config.toml
arch = "tc_resnet"
model = "sound classifier"
dataset = "synthesized solo parts of chorales (CocoChorales)"
train_examples = 39062
gain_aug_db = 6
noise_aug = 0.01
time_shift_ms = 100
n_mels = 40
hop_length = 160
input = "log_mel"
spec_augment = true
win_length = 512
targets = ["instrument"]
num_classes = 13
norm = "batchnorm"
hidden_act = "mish"
drop_path = 0.1
depths = [3, 6, 6]
kernel_size = 11
stem = "single"
widths = [128, 160, 192]
mixing = "mixup"
loss = "binary_cross_entropy"
init = "torch_default"
residual_init = "none"
optimizer = "adamw"
learning_rate = 0.0017
beta1 = 0.9
beta2 = 0.999
eps = 1e-10
max_grad_norm = 1.0
max_steps = 10500
batch_size = 256
epochs = 68.8
lr_schedule = "cosine"
final_lr_fraction = 0
warmup_steps = 520
weight_decay = 0.3
Rows from block 11 of a small sound classifier, named by matrix and row number. Rows with one number belong to one channel. Each number is 128 + 32 x the weight over its row's rms, rounded and kept within 0 to 255. All counts start at 0. After the name is the row's rms in percent of the matrix's.
After each channel's rows are labels from the 100 clips, of 14848, where the channel reaches its highest value: "top examples" is what is common among them; "lies over" is the class under the peak. Only what is clearly more common there than usual is listed. The data: synthesized solo parts of chorales (CocoChorales). In brackets: how many of the 100.
# convs0: first width-11 conv (model.blocks.11.convs.0.weight, 192x192x11, each kernel summed), inputs 0-95
# convs1: second width-11 conv (model.blocks.11.convs.1.weight, 192x192x11, transposed, each kernel summed), outputs 0-95

convs0.31 078 [145 162 209  91 144 147 129  85 149 154  81 121 198  97  87  99  33  87 154 129 131 126 140 135  60 148 166 115 172 136 123 129 161 151 116 120 126 179 115 173 113 147 156 117 104  70  96 148 103 134 140 135 157 174 111 133 118 126 124 140 124 116 173 117 146 119 100 108 123 127 143 141 144 104 167 131 149 141 127 145 143  87  97 167 115 123 108 159 121 138 149 111 135 111 131 101]
convs1.31 087 [108 117 144  99 100 126 186 133  83  77 152 137  91 105 152 131 113 119 112 124 138 144  78 122 152 115 112 113 149 140  33  83 128  97 117  53  60 151 109 142 103 130 130 128 127 102 114 103  88 116 156 117 142 135  88 152 170  31 167  90 141 112 121  89 117 134 126 150 112 136  81 173 133 102  81 131 120  84 178  80 127 140 155 115 133 139  62 158 130 136 116 150 107 132 134 141]
top examples: clarinet (89); note F5 (47); note F#5 (31); note G5 (29)
lies over: silence (56)

convs0.17 122 [124 111 147  99 132 136 132 141 165 143 124 131 138 139  87 142 195 121 155  83 110  70 148 123 117 141 104 154 137 117 151  32 143 138 159 122  79 146 150 136 137 143  97 143  85 100 116 126 103 147 106 126 145 128 121 106 104 142 171 136 135 107 140 109 115 126  72 137  96 107 118  63 152 125 117 102 139 120 110 137  80 143 102  83 148  66 136 101 109 147 152 143 115 217  66 153]
convs1.17 121 [106  61 120 104 132 137 137  69  92 128 134 128 116  98  75 150 139 156 121 132 117  96 138  93 129  87 129 107 132 129 149  85 161  95 126 162 130 131 146 121 119 119  33 166 152 127 129 131 116 149  47 161 141 125  88 142 101 160  85 145 123 103 153 162 119 156 130 172 120 178 134  61 148 146 135 137  89 138  89 160 111 124 170 131 148 123  86 124 161 115 171 126  96  32 118  89]
top examples: bassoon (100); note C#4 (40); note C4 (39); note A#3 (30)
lies over: silence (85)

convs0.109 098 [146  84 251 109 127 165 123  97  77 101 119 105 162 155  81 112 123 117 198 174  74 121 125 139  96 223  91 137 142 103 179 168 104 118 144 160 145 110 130 131 125 179 111 142 118 127 127 139 136 109 140 118 255 156 103  92  95  99 116  99 117 117  95  95 100  83 108 156 111 127  88  88  99 125 161 163  90 122 109 118 175 106 104 129 111 133 161 128 118  92  87 116 118  80  75 112]
convs1.109 112 [147 156 255 150  75 143 144  81 146 117 134 106 164 141 104 148  93 147 160 126 118 145 137 119 162 136 113 119 145 127 136 164 200 134  92  69  67 153 152 196 129 165 144 123 137 116 184 155 142 149 144 148 255 212 117 121 135 118 137 112 180 117 122 114 159 142 136 136 113 140  96 185 147 131  94 176 159 127 165 126 162 111 134 112 168 159 138 145 137 125 150 179 159  73 141 166]
top examples: tuba (100); note B3 (46); note C4 (41); note A3 (27)
lies over: silence (100)

convs0.123 098 [107 114 163 121 126  97  97 112 149 114  71 150 184 141 110 124  97  81 160 188 141 133 110 124  32 139  49 142 134 115 131 122 157 135 180 133 115 168 120 120  50 148 128 132 115  97 123 143 106 152 124  94 173 115 107  52  72 112 177 117 133 169 133 130 108 119 125  35 117 132 119 186 163  86 156 202 163 196 149 131 110 123 108 145 124 139 135  97  93 178 114 126 122 163 121 135]
convs1.123 084 [152  92 153 151 130 114 151 121 150 114 114 116 120  99 132 171 116  46 163 137 169 127  77 139 103  24 112  77 177 126 153  89 189 147 124  79  68 173 166 146 179  87 144 158  57  87 156 150 119 159 160 134 134 164 101 129 149  79 124 112 129  66 132 149 153 129 158  84 154 166 117 135 135 176  68 153 186  90 166 142 126 129 124 120 162 171 132 115 149 116 107 152 126 137 144 174]
top examples: bassoon (54); note C#4 (37); trumpet (25)
lies over: silence (74)

convs0.168 127 [106 125 194 139  80  77 167  94 133  65 157 112 153 147 137 165 121 119 115 145 159 159 151 119 146 168 124 138 132 138 161 122  46 158 139 128 121 121 167 158 158  89 144 165 140 155 138 110 106  62 158 156 209   0 150   0  22 116  98 126 167 164 145 110   0 139 135 121 124 122 109 147 136  92 149 131 140 139 139 154 124  66 129 129  96 135 157 127 104 156 105 168 132 108 130 128]
convs1.168 089 [130 163 145 135  91 173 167 107 131  90 103  93  90 136  45 124  70 144  73 117  78 126 161 120 160 118 115 100  59  60 112  78 113  96 130 129 138 127 132  67 143  89  99 127  99 134 112  96  96 129 122 114 117 114  88  73  69 139 148 131 169 114 151 122  76 135 109 206 158 126 133  98  74 148 101  75 194 115 158  92 127  77 172  89 154 158 137 255 118  79  86 134 102 106 136  99]
top examples: bassoon (85); note C#4 (45); note A3 (27)
lies over: C#4 (34)

convs0.7 118 [ 85 135 143  88 148  67 125 137 144  72 176 117 172 164 122 131 178  99 145 124  96 155  92 145 122 218 171 166 144 142 102 164  87 132 162 118 140 113 153 181 190 169 157 104 116 126 146  89 186 124 140 152 137  68 107 109 112  99 167  84 119 117  98 136  95 122  78 161 123 150 116 120 179 142 134 130 126 132  87 117 145 113  92 102 145 121 112 139 119 199  97 111 131 157 109 148]
convs1.7 123 [ 81 154  84  79 113  16 132 145 150  84 120  83  95 125 173  63  77 115 137 130  95 149 167 172 124  79 117 133 140  87 100 119 132 113 132 131 125  27 143 105  86 155 130 124 130 151 100  60 106  98 144 149 110 110  29 123 139 133 133 157 123  92  97 120  93 110 122 110 139 121 157 107 146 132 115  99  41 112 143 133 151  55 126  95 123 152 131 144 135  87 145 174 132 140  52 125]
top examples: clarinet (99); note F5 (35); note F#5 (27); note D#5 (26)
lies over: silence (38)

convs0.12 118 [112  69 187  84 142 123 105 181  89 134 134 149 141 137 106 124 135 141 141 132   0 107 154 145 138 145 136 142 153 122  96 148  98 120 121 132  99 154 117 172 130 114 168 109 124 121 100 120  92 137 135 145 200 142 119 151 123 115 143 129 113 134 111 151 128 142  78 138 104 125 128  80 110 112 135  75 115  90 138 127 140 146  94 109 144  65 102  90  76 115  96 142 105 168 156  33]
convs1.12 111 [122  91  55 112 159 121 140 147 108 151 185 121 149 119 142 119 179 189 124 141  34 165 142 121 151 135 136 149 155 122  99 102 126 131 103 118  81 146 154 157 161 181 168  81 169 158 112 148 132 196 150 134 102 140 123 128 155 135 127 122 133 105 140 159 145 141  83 132  78 115 109 111 132 198 116 115 189  77 132 145 188 124 160 115 134  83  79 128 120 157 119 147  75 127 116  53]
top examples: bassoon (52); trombone (38); note D4 (38); note A3 (28)
lies over: silence (84)

convs0.23 100 [ 91  72 223  97 117 102 130 154  72 152 176 131 115 119 136 100  49 140 192 140  23  91 129 141 136 154 133 108 178 124 135 139 117 114 119 132 109 134 137 149 150 165 137 109 126  90 118 110 112 103 137 146 226 117 139 140 126 109 119 110 140 146 119 113 121 123 125  98  93 130 133 106 100  70  96 154 117  93 100  91 137 133  92 117 142 106 173  82  87  86  90 139 105 141 157  73]
convs1.23 108 [116  80 190 143 124 131 145 140 122 132 138 118 131 100 145 132 133 161 175 119  81 125 117 137 161 124  90 114 210  86 136 116 158 131 117 122 111 128 163 185 109 132 166 117 125 136 181 137 129 165 151  59 161 169 138 140 179  98 101  66 134 117 121 130 166 153 117  93  65 109  92 142 100 163  87 171 192  97 136 123 177 130 138 102 153 154 160 120  73 137  89 157  95  82 111 107]
top examples: tuba (62); note B3 (27)
lies over: silence (100)

convs0.27 088 [ 99  80 239 116 118 133 133 107  81 113 158  77 146 161 146  85 102 148 204 120 103 148 110 131 122 199 107  81 175 145 161 134  99 106 151 139 124  87 129 168 122 202 127 111 130 112 145 110 113  98 161 151 182 129 139  74  82 111 108 101 130 121  93 134 106  51 104 165  83 151  87  88 139 133 136 158  96  93 100 134 141 104 103 136 122 115 136  94 132  86 107 126 138 124  94 143]
convs1.27 101 [127 129 222 155 113 138 146 135 148 116 154  79 138 126 130 124 110 146 175 153 129 141 119 147 151 101  60  93 172 108 136 136 198 134 133  86 123 101 159 196 118 140 184 123 141 137 210 131 123 144 127 114 226 194 119 113 164 110 145 109 148 137 104 143 177 145 138 178 103 148 101 147 128 162  73 174 144 109 119 123 137 123 117  96 196 170 162 135 138 112 147 177 127  93 137 172]
top examples: tuba (100); note C4 (48); note B3 (47); note A#3 (31)
lies over: silence (100)

convs0.149 104 [115 107 198 153 148 139 133 113  98 131 166 107 160 146 136 130 133 149 138 121  97 116 121 140  55 199 157 116 110 159 134 160  81  88  59 155 121  55 118 141 107  97 123   1 119 158 143 112 118  76 123 126 142 132 141 164 148 138 121 115 131 141  79 115 133 123   0  87  88  84 107 114 105 115 147 120  98 132 124 108 146 145 147 141 115  56 142 128 140 143 104  81 124 118 116 122]
convs1.149 076 [162 143 158 163 126 193 116 130  82 121 180 130 107  89  75 123 196 100 125 113 163 172 139 123  66 118 111  59 139 129 101 121  93 105  37 138 132 109 143 148  74 111 131 145  95 140 159 172 115 174 163 147 168 146 116 129 140 173  77 136 144 139 151 151 145 162  84 116  83 121 143 161 160 172  81 110 114 188 126 123 126  89 117  99 174  72 104 133 168 111 155 107 152  99 106 169]
top examples: tuba (75); note A3 (37); note A#3 (30); note B3 (29)
lies over: silence (75)

convs0.72 092 [144 120 166 133 154 108 139 157  70 127 101 132 137 156  79  98 150 135 156 149   7 127 126 151  93 142 103 122 149 161 137  74 114 107 162 135 100  94 149 139 127 131 141  96 129 108 121 155 132 130 125 120 133 124 105 131 134 136 116 115 118  66  39 150 108  86  79 124 110 124 133  99 127 120 127 133  50  77 153 129  66 131  57 138 116 120 123 128  92 146 122 121 120 165  82  96]
convs1.72 079 [168 114 162 121 167 149 106 154 147 122 152  91 140 118 127 169 137 118 190 132 120 171 120 148 125 130 138 102 241 138 120 108 167 129 162 125 122 137 157 152 132 117 143  94 134 132 173 190 130 152 104 199 128 194  80 121 153  96 130 123 146  41  75 206 169  81 127 135 155 138 122 146 129 186 104 140 126 102 114 155 128 117  88 157 176 155 136 161 139 102 176 191 166 116 162 106]
top examples: bassoon (71); note D4 (45); note C4 (41); note B3 (38)
lies over: silence (100)

convs0.116 082 [108 119 135 122 132 110 116 116 103  95  94 104 126 136 121 121 134 107 105 255 128 146 132 128 117 161 124 116  98 138 104 102 105 117 180 109 158 145 115 153 219 116 129 146 124 124 139 135 164 131 162 179 255 132 115 152 123 101 170 128 145 148 152  92 137 134  93 144 164 136 124 157  98 129 150 136 139 149 139 137  90 150 154 149 145  96  74  76 103 121 120 134 144 113 126 116]
convs1.116 101 [152  82 117 182 119 161 141 135 167 111 144 103 110  96 125 142 107 158 187 150 122 150  95 140 190 146 105 145 178  96  90  99 111 116 139 124 112 166 162 124 123 120 185 110 159 191 186 154 186 136 148 111 161 141 114 121 146  97 163  98 136  97 140 142 110 165 104 124 151 105  96 120 154 134  47 151 182 121 160 105 176 143 196 152 108 125 127 130  88 111  89 126 109  96 125 112]
top examples: bassoon (55)
lies over: silence (61)

convs0.183 069 [109 137  76 123  96 129 121 111 143  96  99 107 122 157  97 105 108 150 125 123  89 112 177 143 113 157 188 162 135 157 136 133  85 122 134 180 123  50 119 156 229 118 137 141  99 110 151  85 130 138 165 150 142  63  87 143 133 152 125 123 166 145 115 133 130 149  98 149 159 134 150  87 123 122 119 111  93  99 103 104 118  46 136  66 111 107 125 130 148  86 114 152 112 115  62 154]
convs1.183 197 [107 147 100  87 131  77 128 140 153  62 157  61 150 152 160  51 165 130 153 142  84 170 146 169 119 151 151 135 132 147 142 135 119  82 160 122 163  30 148 126 159 152 137 127 137 167 159  78 130 147 141 155  96 100 136 122 125 105 163  98 100 145  61 128 129 154  96 167 136 148 148  93 153 166 105 106  63 152 110 119 117  74 161  72 152 116 144 165 143 121 136 147 148 140  26 150]
top examples: clarinet (98)
lies over: silence (92)