Rows from block 6 of a small sound classifier, named by matrix and row number. Rows with one number belong to one channel. Each number is 500 + 25 x the weight over its row's rms, rounded and kept within 0 to 999. All counts start at 0. Numbers have three digits each.
After each channel's rows are labels from the 100 clips, of 14848, where the channel reaches its highest value: "loudest" is the band of the loudest frequency at the time of the peak. Only what is clearly more common there than usual is listed. The data: synthesized solo parts of chorales (CocoChorales).
# convs0: first width-11 conv (model.blocks.6.convs.0.weight, 160x160x11, each kernel summed), inputs 0-79
# convs1: second width-11 conv (model.blocks.6.convs.1.weight, 160x160x11, transposed, each kernel summed), outputs 0-79

convs0.68:478490479492505496481476506515478490544487520514542516485477507536481493486510477480534500509452470488489504509494525465469487501537534512561479531497492461520484505540473525508508477475481511502505505486502512462493522499550554468477503505
convs1.68:489466507488507515460500502499513503462449499488499488522486507502478491464467473526498522499479477457453521488500440494499520502502446469470488443510512472492472471492514484501496539480497509510508462469492462481482490475475529462512481479
loudest: 250 to 500 Hz

convs0.82:476526508440532530490445505528517469522490495450502524464490497534508486532509515485456464499461505501498496520471510488484499501534483485505464484485481477485514503535464459458486499490462457498489487480506487481462538492495531508481463483
convs1.82:487535481491499501518501555510506542483479491534549474488508456478494542480491504505497475524505466539511518473531492540506478523496498498463501496505486513540461493473534447499521521493544518512479500488511491497483528509518494507527542528
loudest: 1000 to 2000 Hz

convs0.134:519488497487460489513482511455477505537528504517470534486525471462523506518486511506516515469503508535507463548495515436509521526504521515489491513466491497491476478472513540499489515463500489515515503498509457506495511529515515479486508496
convs1.134:501510474489499503467497513452503516459441503481506459502479498489510436513457470514519501537493531431497495476486533503505484525474444477465487475491492457448487496489531465483490497496501513499482480472458480470514467472528511445479487487
loudest: 250 to 500 Hz

convs0.15:502486457515508493502515493554522502477521539477480516496493481469467495472516530495472513513483527501524491520484515466478497514516488491510509486516516497502473496480462505499496502529525467544481482491470495494502474473487540496549511491
convs1.15:433516517509498512515510507500493501515550463465504472508504512493487523469522499481498479502507501504480516507498511500520493517522539524548530559500483547486486513517501563531516475538493497463465567496505533495485530517505481499504532470
loudest: 250 to 500 Hz

convs0.119:484528482441462499480492492513522461460496463498491456490476477482503494470508495504484522514503545486478536484493536470482472492501485472457475483482507523552465491506485470491467482522487495480469495471501528488485499482515523492493485468
convs1.119:495484484469542565518497501510477512535520536494499512505542509507512520516468515499500483447502493504510494522526462531528531541514506509437505518506475501481522501457490481516490518448518546502503521530521494532513532536521542494485520484
loudest: 250 to 500 Hz

convs0.92:538513450453512484527511535487492550508485460494459489510478447501489504499531501509499411509502493533494506505520511462511472536492510521511457519447500533541492511489522500530498505482450478465490498501529498486569495458531492531486498472
convs1.92:481549499519454543493488478458449547525462511473480513522475509490542481503457491498503534539452495510518510505522476496485504497531490474521558490536501483473533495511472469511498496506466508486595531485489515511506492522458530491489513457
loudest: 500 to 1000 Hz

convs0.103:515479494472535479487525519504488528474479514504481506524503493528485513524542493432474462531495475496534495486492516499478509504487502473516472473452513508491472499542514499509522519446436461465500505505489467498515517474526514535466504462
convs1.103:562489505484487512461461497472474495504441470475481496483450496500509485514454499536505512528449488437513479469512503495527463477510464517505532492512491489510499508497503479489491476494460497467511492472514522522489498489492450471453480488
loudest: 1000 to 2000 Hz

convs0.23:499486445488523519502495485458496470500498508510505517549496497486469522513513491535540510516465507519472473546482517504501521542537499461511501552506485484497523492517501535510498494488472492504519478479502511504492497482518515496493521481
convs1.23:466532518539458406524502504499514455507450493509508492472501488480504483483489477454474495481498524485476478560446504479489457491449506470512516511469456473495523502428522470494483449489511531521513512506469493485484480502485495483483444502
loudest: 250 to 500 Hz

convs0.152:470497490428525521482450495513493468504493503491533502458492508506496477509518524501477456482474510506493509516506537491447496529534470491517448519498476473476536513515449465482487495497459454505496506477514485462474531464495525496482457469
convs1.152:456561481510506489520526526525495511495508481518541476537506469491511554482492479492491473487490470542505498513509465510542495497492488516471512472495463523540466459480537439488531481509522518510491480513510505521486505526523511523549538500
loudest: 1000 to 2000 Hz

convs0.51:543485484457498466537501515485479506500539505512481470535494471534505503461499500505492500515416513547466487533485486460488487521483518531519484487543508496524525501514472512487506469462517485493477500513532472493533474482511481509495507525
convs1.51:460479445490498465460528471426475481494446503528466501499509502493507458496482458506533493490464509450481471493503502485507524507501471469477501488473516440477486482490521440514489468537489527504484464468506470486494426508457507483488485469
loudest: 250 to 500 Hz

convs0.79:490500448398515510505486483522498486506520518484508531501485509486526493514528523498493473510500501507502496522509508467424506526523473486511454510498523462507517508489464491493501507488468452499513494510512465475473496488477523517490495449
convs1.79:479564500477525495545531509485500533493504487508502468522507464483526517488506495483486483502517504552514499515486496521491472500524493494507505506517453516528511489477538456491522463502526500542497523518510506503483510519478500513520484485
loudest: 1000 to 2000 Hz