config.yaml
dataset: "synthesized solo parts of chorales (CocoChorales)"
time_shift_ms: 100
input: "log_mel"
activation: "mish"
depths: [3, 6, 6]
residual_init: "none"
optimizer: "adamw"
grad_clip: 1.0
steps: 10500
warmup_steps: 520
Rows from block 5 of a small sound classifier, named by matrix and row number. Rows with one number belong to one channel. Each number is 128 + 32 x the weight over its row's rms, rounded and kept within 0 to 255. All counts start at 0. Numbers have three digits each.
After each channel's rows are labels from the 100 clips, of 14848, where the channel reaches its highest value: "strongest on" is what is common among them. Only what is clearly more common there than usual is listed. The data: synthesized solo parts of chorales (CocoChorales).
# convs0: first width-11 conv (model.blocks.5.convs.0.weight, 160x160x11, each kernel summed), inputs 0-79
# convs1: second width-11 conv (model.blocks.5.convs.1.weight, 160x160x11, transposed, each kernel summed), outputs 0-79

convs0.5:117149077092106089127170122192083107134128085129131078143127093150115130124185085080112107109180069167045123167125136077113158144129120124157113194152093134128143140097120147132150111084141157135170070072089128070091093148155095133109150128
convs1.5:142145171193156183092127126066168117130086055120133181098124159098166142106091101107141122125105047111115151079084123187186082109160139162127115062138157086096089095106119087130095110052127157142121136085186148144163106183095048170130077106
strongest on: trombone; note F#4; note E4

convs0.46:136089149183173141127076155105108139159158188125115185093148130170098106128151111123063106177135140168117106156126151106112105142165115145179134192147113080110160101136110077091118133076169102101120114147152126135068162133180139114097120103
convs1.46:098108104114089084122187151151141092085099052144175035128101100094097130074162086134145083143109097142117125082136088187157147102069133071112102092144099150087088053110164136159165116106109140124123102099085104133131079085119093130149131158
strongest on: trumpet; note E5; note D5

convs0.90:042096062111154175068133149173131048154145105194100128133071117103079127126130131138077005131137116139101098117108171153114119149114139115207112154139155118113153079124144144137094130110177138073081133130129106110109121153090116127114159145
convs1.90:207130124120109100119151096073132139109057106100127145126125116197158042150127117113140099130134141052121100058102140082201122135124103161130141054114141135135098117134190055100118148113129138086137119150083182101112099124151135105114083163
strongest on: saxophone

convs0.3:177113099103145146130086120106099139172156192114175163082156148129121101114171112123160130136120107141137102186131161111059145194182158104117085160141123098110209151144110127142093107083156112120120153118146088107123132096142157111080074130
convs1.3:058102115119127103116116192075071094096072088106128099111133108111120110144101065107082092103061124142101096053130172139156114072135086097060116096116088094128083062151196076118174090090102150119117090081088110133089107125132117139114137090
strongest on: saxophone; note A4; flute; note B4

convs0.125:131133154222147131153143157166132076164129103134122102096121109124131098105112152151106177144027103099128090097125115133165129068077107134104156106140138150136067117107102098138125100132088128114125134065088125080088071112114113112173131155
convs1.125:126120063114145103127088129122133095097166123183093116100070142118123143108106144184096149106159152108164109101118127146083129143145193113152171151103188118129122123127119191126118150164112104155122181159141134141149191121151147087115165109
strongest on: note C4

convs0.19:091139099072151164108130134162156091114134110122109146105116141087117138115099125109124140110118123127133146102110173197101166106110113142159126070144087110150106133137140214112103138150097148112162106098161097165129138190141135112157141132
convs1.19:136083149170124125085091098060164104127076093109151136116126153094176097142073137153139152143156163109098108121139138104153098124165115186160080170129145108152129101110175097132137160097141073154113105166130152089135119145127204138109152115
strongest on: tuba; note G#3

convs0.153:118109092178140130133133146134150112113105097092099104102111108106098092114065154142079097160000133104149115126104141103161097156110135121142074096114125139127101131113096076083094135110110135150131115109087142111123087098113110135177111130
convs1.153:078103081120125134124088151139100142175153145158112139170142137117115147104185162144209123105125166114117183138137116156147147150122207172149155183131155138140124147118129162168150130183119124109104188114137128093130180113167120107142159105
strongest on: double bass

convs0.113:110174098000101137128158124132129106100076091120109076122114083119104110102136128093142141111118089126110131132109109100118119080066061103070103121082102127120084108107091104100086112158107136133101106108102162081096118140110132113124126108
convs1.113:095196140105131195141132122157114153165145161166140153128119137128183174124120157123104120114079170136156159134161125178152158194185132149131179162132164108140177173130114116164138139176159154163143173161176157189140174135158190161112147125
strongest on: tuba

convs0.97:161079099133062128141170154121115179125134093173087082146132117081185150076170138120123122151111127145083160121137122189147132089085131134125143086086074181138112154127160130136154098106082148112137130135132152122159093121130110166159147138
convs1.97:113124148157143127109117081099130144128142140148084115162108155152106087147119135128092096072081181066187126132158135131103118138180082142140131106116136131100129175094074096126075178124116057163174191150136145099118160134126141099112070093
strongest on: violin; note D#5; note A#4; note C#5

convs0.86:136161114117143162202121130203147121215147127181213158096136166155173138177140182143095154172112148135147160114144160165166150088132121119158150116120116161142137142147139152127168131138144173088147133129107139149102146143107126078193153122
convs1.86:159086074108131110101081138127141086095142120138102105113101114090129162102108154188111084139130165107138103107118180158093135098163112154166089115117166083119102149090176116100126194162140089169108166131164119130174177114176184185135153159
strongest on: horn; trumpet

convs0.73:126077115156139134114158105093082154070167146111032123107085097159142133116142134084066052122147186180135122137131118066096107110106133109089134115119130119123041109128103118125113134121088052091101096133104114143168121136210108141086114106
convs1.73:098113134133128207110161144102097122153089111144146082111157133101075122141105135145183108091076091088127137079141121157151121152146106104071178140155093133102120135101119092121129132000174159156129209114130111104066079119079126102070092100
strongest on: clarinet; note D#4; note F4; note G4

convs0.72:097093064057171184167133107130096142120113136158165193124096113148085096124106179107161114106111149173158144114088119123106157155155096080120112167136117116155116113116081164127104121062125108154097118133099112099016129098155134136075095125
convs1.72:121150139164106087106127115094150134111100128115161076092155129139115132156149098154160124141133094141086125161095164112168113144112091080160116139100115148128127112114125067071178103135170154068106129105157144139158132109136079123076113143
strongest on: violin; note D#5; note F5

convs0.29:082060093094120153107138162112114157142145140186086100125125107132152158120182100112093064199155188186126104131133093130199112118116107099109141155108138143101080131127120124170127159072125086115154137117081150179153166205195160092068155137
convs1.29:121152146160123152152134105067154172109073133095156075057118150127115132100079115103128167056147120084118116080126130188188143132109112150114144107135086145115106095049115099127148127016154157142129181104100117111132108094068131110043125139
strongest on: clarinet

convs0.6:150126080161130080149124122092092140129102119115123110176159108091092152117121131139154118135140132143122198132175173115156138095101101097177092080052093132139150118112103132153158101132087083092167096140081122155124112141137119103124178163
convs1.6:109127165140125185096116093125142116127123129146128077139110151096123155137090147151130088097113149083108097137110160180066130119151093182196094145133133086109099184077139125049125190077139102226124154148127113114190151184134147153120106136
strongest on: horn; trumpet

convs0.1:195088115109185149180089129137120079132181125099116143160170076136106154135182151111165151111160100173160059160113161133139143147142214081198057201141121129150122122142055153125137147077105121146140108123166105148124117125149129176140138168
convs1.1:101085146139084095114177094109157098082104098122141074110123053101118095067143143132105102180150098122119099089123194118125117098055121119189062114106146108093082047114131097120152151108138084136102103117084123123145107128151123115188115114
strongest on: oboe; trumpet

convs0.98:152098083035144129149150163229130099095142112102157116140128097110068143131131100127161090113106172156046139149101119124130176130128137125156100122113120169174135143103165116128118136085147122133121091143144108079138125097125091198137198108
convs1.98:129160074177078104091134085035116201131074073098146132108113123115167075122083089163163147133124102118139163110144141135126120121114144146176159102148141102124112097164160082168096148113099087123163166092144132083132151114094090155044107098
strongest on: trombone; note G4; note F4

convs0.126:113072058138175183163125086171139081102166126140194151145129113162171146112096115150179115133119144168124172158141113132126145102085091101085135131174108115223134130112144154152111147068184081070117109147124118143083164127099084156100137141
convs1.126:081133182196100091069131109138153116145018097115175144129144173151056104154126120084143128106117127106103090145074111171113094147115090134162065074087126119095156091175149078098152118089125121132127131112133180139134074099124146130077133141
strongest on: clarinet; note F#5; note F5; trumpet

convs0.112:087132106062113223142141138103122111141101093130131092093108116135172120092111115092154037127114162162127116137089169161160139140143117137157155172104182144127091130088076110096098088094166095101081128127100168134087140111122116137088121123
convs1.112:130146054107146092165136099109155099150094188099099132167165146175117108094153144110091141153130124124120166110184103148108164133113113092112120111129116081138175082162160119207157118133173150132157132126185093150097144057174184127126138118
strongest on: note F#4; note D4; clarinet; note E4

convs0.96:166092105175112156117131114126098118137145108154116141093106121153151109098151149105096096153170111165062140125099146119095094163119130104025136109139077166159134123083141065090099130114126144109070137169159115112085107116148170082146092110
convs1.96:103131122090139134115139139114125172092159088138117085132120121124110093135123124143110061094071105126169123059148114151166098116111121121065143107105135171039129096080094165152106118040133143115194121101138157099140156043103092093146082133
strongest on: clarinet

convs0.8:143093105208134141108137121134117130139164128140078080117094155149162129129106150133024159121017163163149127099113097011125101132124150131110108087077107146119106150108134087071131148129074142110144106122090137113149088164166159128184121104
convs1.8:123102119157127129111162165078133153118146101132087111113171147120050092099124127164182074122045098056107147080141127170129140116119084094069104114177131168134110142082116162170130131103117125147135181105153108081048097081100105083131124106
strongest on: trumpet; note D5

convs0.7:152071082201141126138089131156118029145095149156117148151110120176151124118137157117113083130153168132127114144135138183079121179160155150067153111184082118166158129108135076096151086081133116116149167157173099145132089098119143102136092110
convs1.7:141094092161191092130135115099111112105097141152090125138151143119124107083092095117101078206114086153131104016111111131159129101145089052064123045093116126090134072143107114138149112086128115146066090082135084092095103065127070138131135142
strongest on: saxophone; note G4; note F4; note F#4

convs0.43:167137059102139123130083158109133197128181131173114127101107138095144154128138099121198129103145100180140101173147191111093138177197111046117108130096146143112174134154081164149154127083137130169082125087090131184092125123130173111123181132
convs1.43:115139142164052128092111101102086065133135125103124132059129137135147055130098128123126121101179144107097109118090154087118124069074155174089112127120131105049117141089160100054112118133089093168144117059096145099131101108142079125102098121
strongest on: note D4; bassoon; note C4; note C#4

convs0.10:173089130074151157142150148148078102083198138119132114146149123105125158149092165118186145069160108081062140140125143129061140156138115124136102127078069149110194149128142114173124124106164138175124143157107128176119109114093135106116134105
convs1.10:114137087111102060117099069133174124110122085176137056101121177120128085128129076165095168118131154148175093107119108155138109078087103125158061098138139099150088115092118088058091121073100085094182130130159129077130126166138095188106092106
strongest on: oboe; note F#5; note E5; note D#5

convs0.142:135092108142148140128141126163142142124172142089140101101094134160211118118122152096058048122000130154131118126118107123115114079052112129128104140108090136162107132145110114122124138114089141112121097130089130163132086104120111112184135127
convs1.142:179144089098140106126112187076058110137118092156100172127163116118102117176175156153137074122060091111149163078108098137143130137063179089093077126103141130106137128093188127100138136129109079167165141141125037113146130087088123121118142146
strongest on: clarinet; note A#4; note C5; note D5

convs0.41:118136097134173121187099148176098055197171135159191150156167180059097169169171075120138164159125151144179157139153197167155160150133138127164089137126148133112187161171181137127131113124187141085188133141140136111100118117097121140139160127
convs1.41:145087070105128066097079134136138118075141111138124087126113101067130186109097169167119092136118138130117086103108181148087115079162124122188091112101157099116109124090151142109133178167113077170059169126159089134183160145159153167127150150
strongest on: horn; trumpet

convs0.147:138133048106114184170175145180140102188106068167132104149145129095141139094152121123100134142089119139092145125109141170209127090107103109100129116102097170147133152157146180143148119077140155094154138147089110140122109105094092148188131148
convs1.147:157090095107144096103081107112148089109144145147088121120109117127138158116114168172106073120118178103154100104130171152067141119165128163164103130115152101122126178094153088119120186114136088172119155143178119118167194113186181158134131150
strongest on: horn; trumpet

convs0.26:115113125158095106086074147167132096110176128150162084091096136111118119151198177119178054128145102172170118136107088096124109180199102100131058182108106119146137130153102142116167100092160095114124133148125058173113084125160099142134126147
convs1.26:162109159139121129112116098092171111115089113075102125089091089128105156109080114117131137136099097098090109110160084165162090052061099092120102055113130150125096111106139109115103135153129145139116099066106102106101121183140103096171128105
strongest on: clarinet; trumpet; note D5; note C#5

convs0.2:130121100135174163149112163125119091140071080102183134172125152124097115148141148125174202143015150133126143119161161167120131136107089154191145116116098133094109128115130147117160094139075150109191088125091173115101146127162137151156146146
convs1.2:122142080177057094155081090126146086125140110098138087127113146088170166103140154126152138121083195135119104135129151129111138076147137144196089183107173122167097110100106122098084154148143051141105131115135133126164140144160163149103149150
strongest on: trombone; note F#4; note G#4; note E4

convs0.159:127166126093122069101149156120139119142110129073100147166105179113127122157132112075167082116101084111093142088114116072133125168130116078136099141077087139079146113086129141092164105146180112021082150151093053139163103073156105126143131116
convs1.159:151126178160124069104064079125126083118089120115091141104066095134124128165065111164099139109049124037143102052102173089148077068112107136116117096121145124116133132131132128087108083141097152000115119108131158103094113180126077099112141141
strongest on: violin; note G#4

convs0.129:199086121068113105141117127083114197128145154144121099134148136125158157107158127135185177167064131171105158151128158164111141168149148075138092161116106154128188117119106158152131079065088116101116155071142113119135131114147121118103107129
convs1.129:100133140179101103151176116090040116126120094100099102098157120140100072137117075075098100096119099080128070137153143121104148080140089163103085118120101113156110082137126036101137132182136064130186103149098121134114097120108103145148103084
strongest on: note D4; note D#4; trombone; note F4

convs0.58:156104102123114157176070159192110105152165106174082118140135161130181142133150197149113093129033158133111134095112116060138159138110130152096106114115081156101128193110149164066147121133120135107157092152122139109121117121098071163160162156
convs1.58:156086097150099081133123098101164154135140129097089094131112130122099102068121130144131103171060127087153099088129169150090126113161058125153119122113150113139154120101094098145124197151132075112122185145191094093123136100127144142105089125
strongest on: trombone; note D4; note E4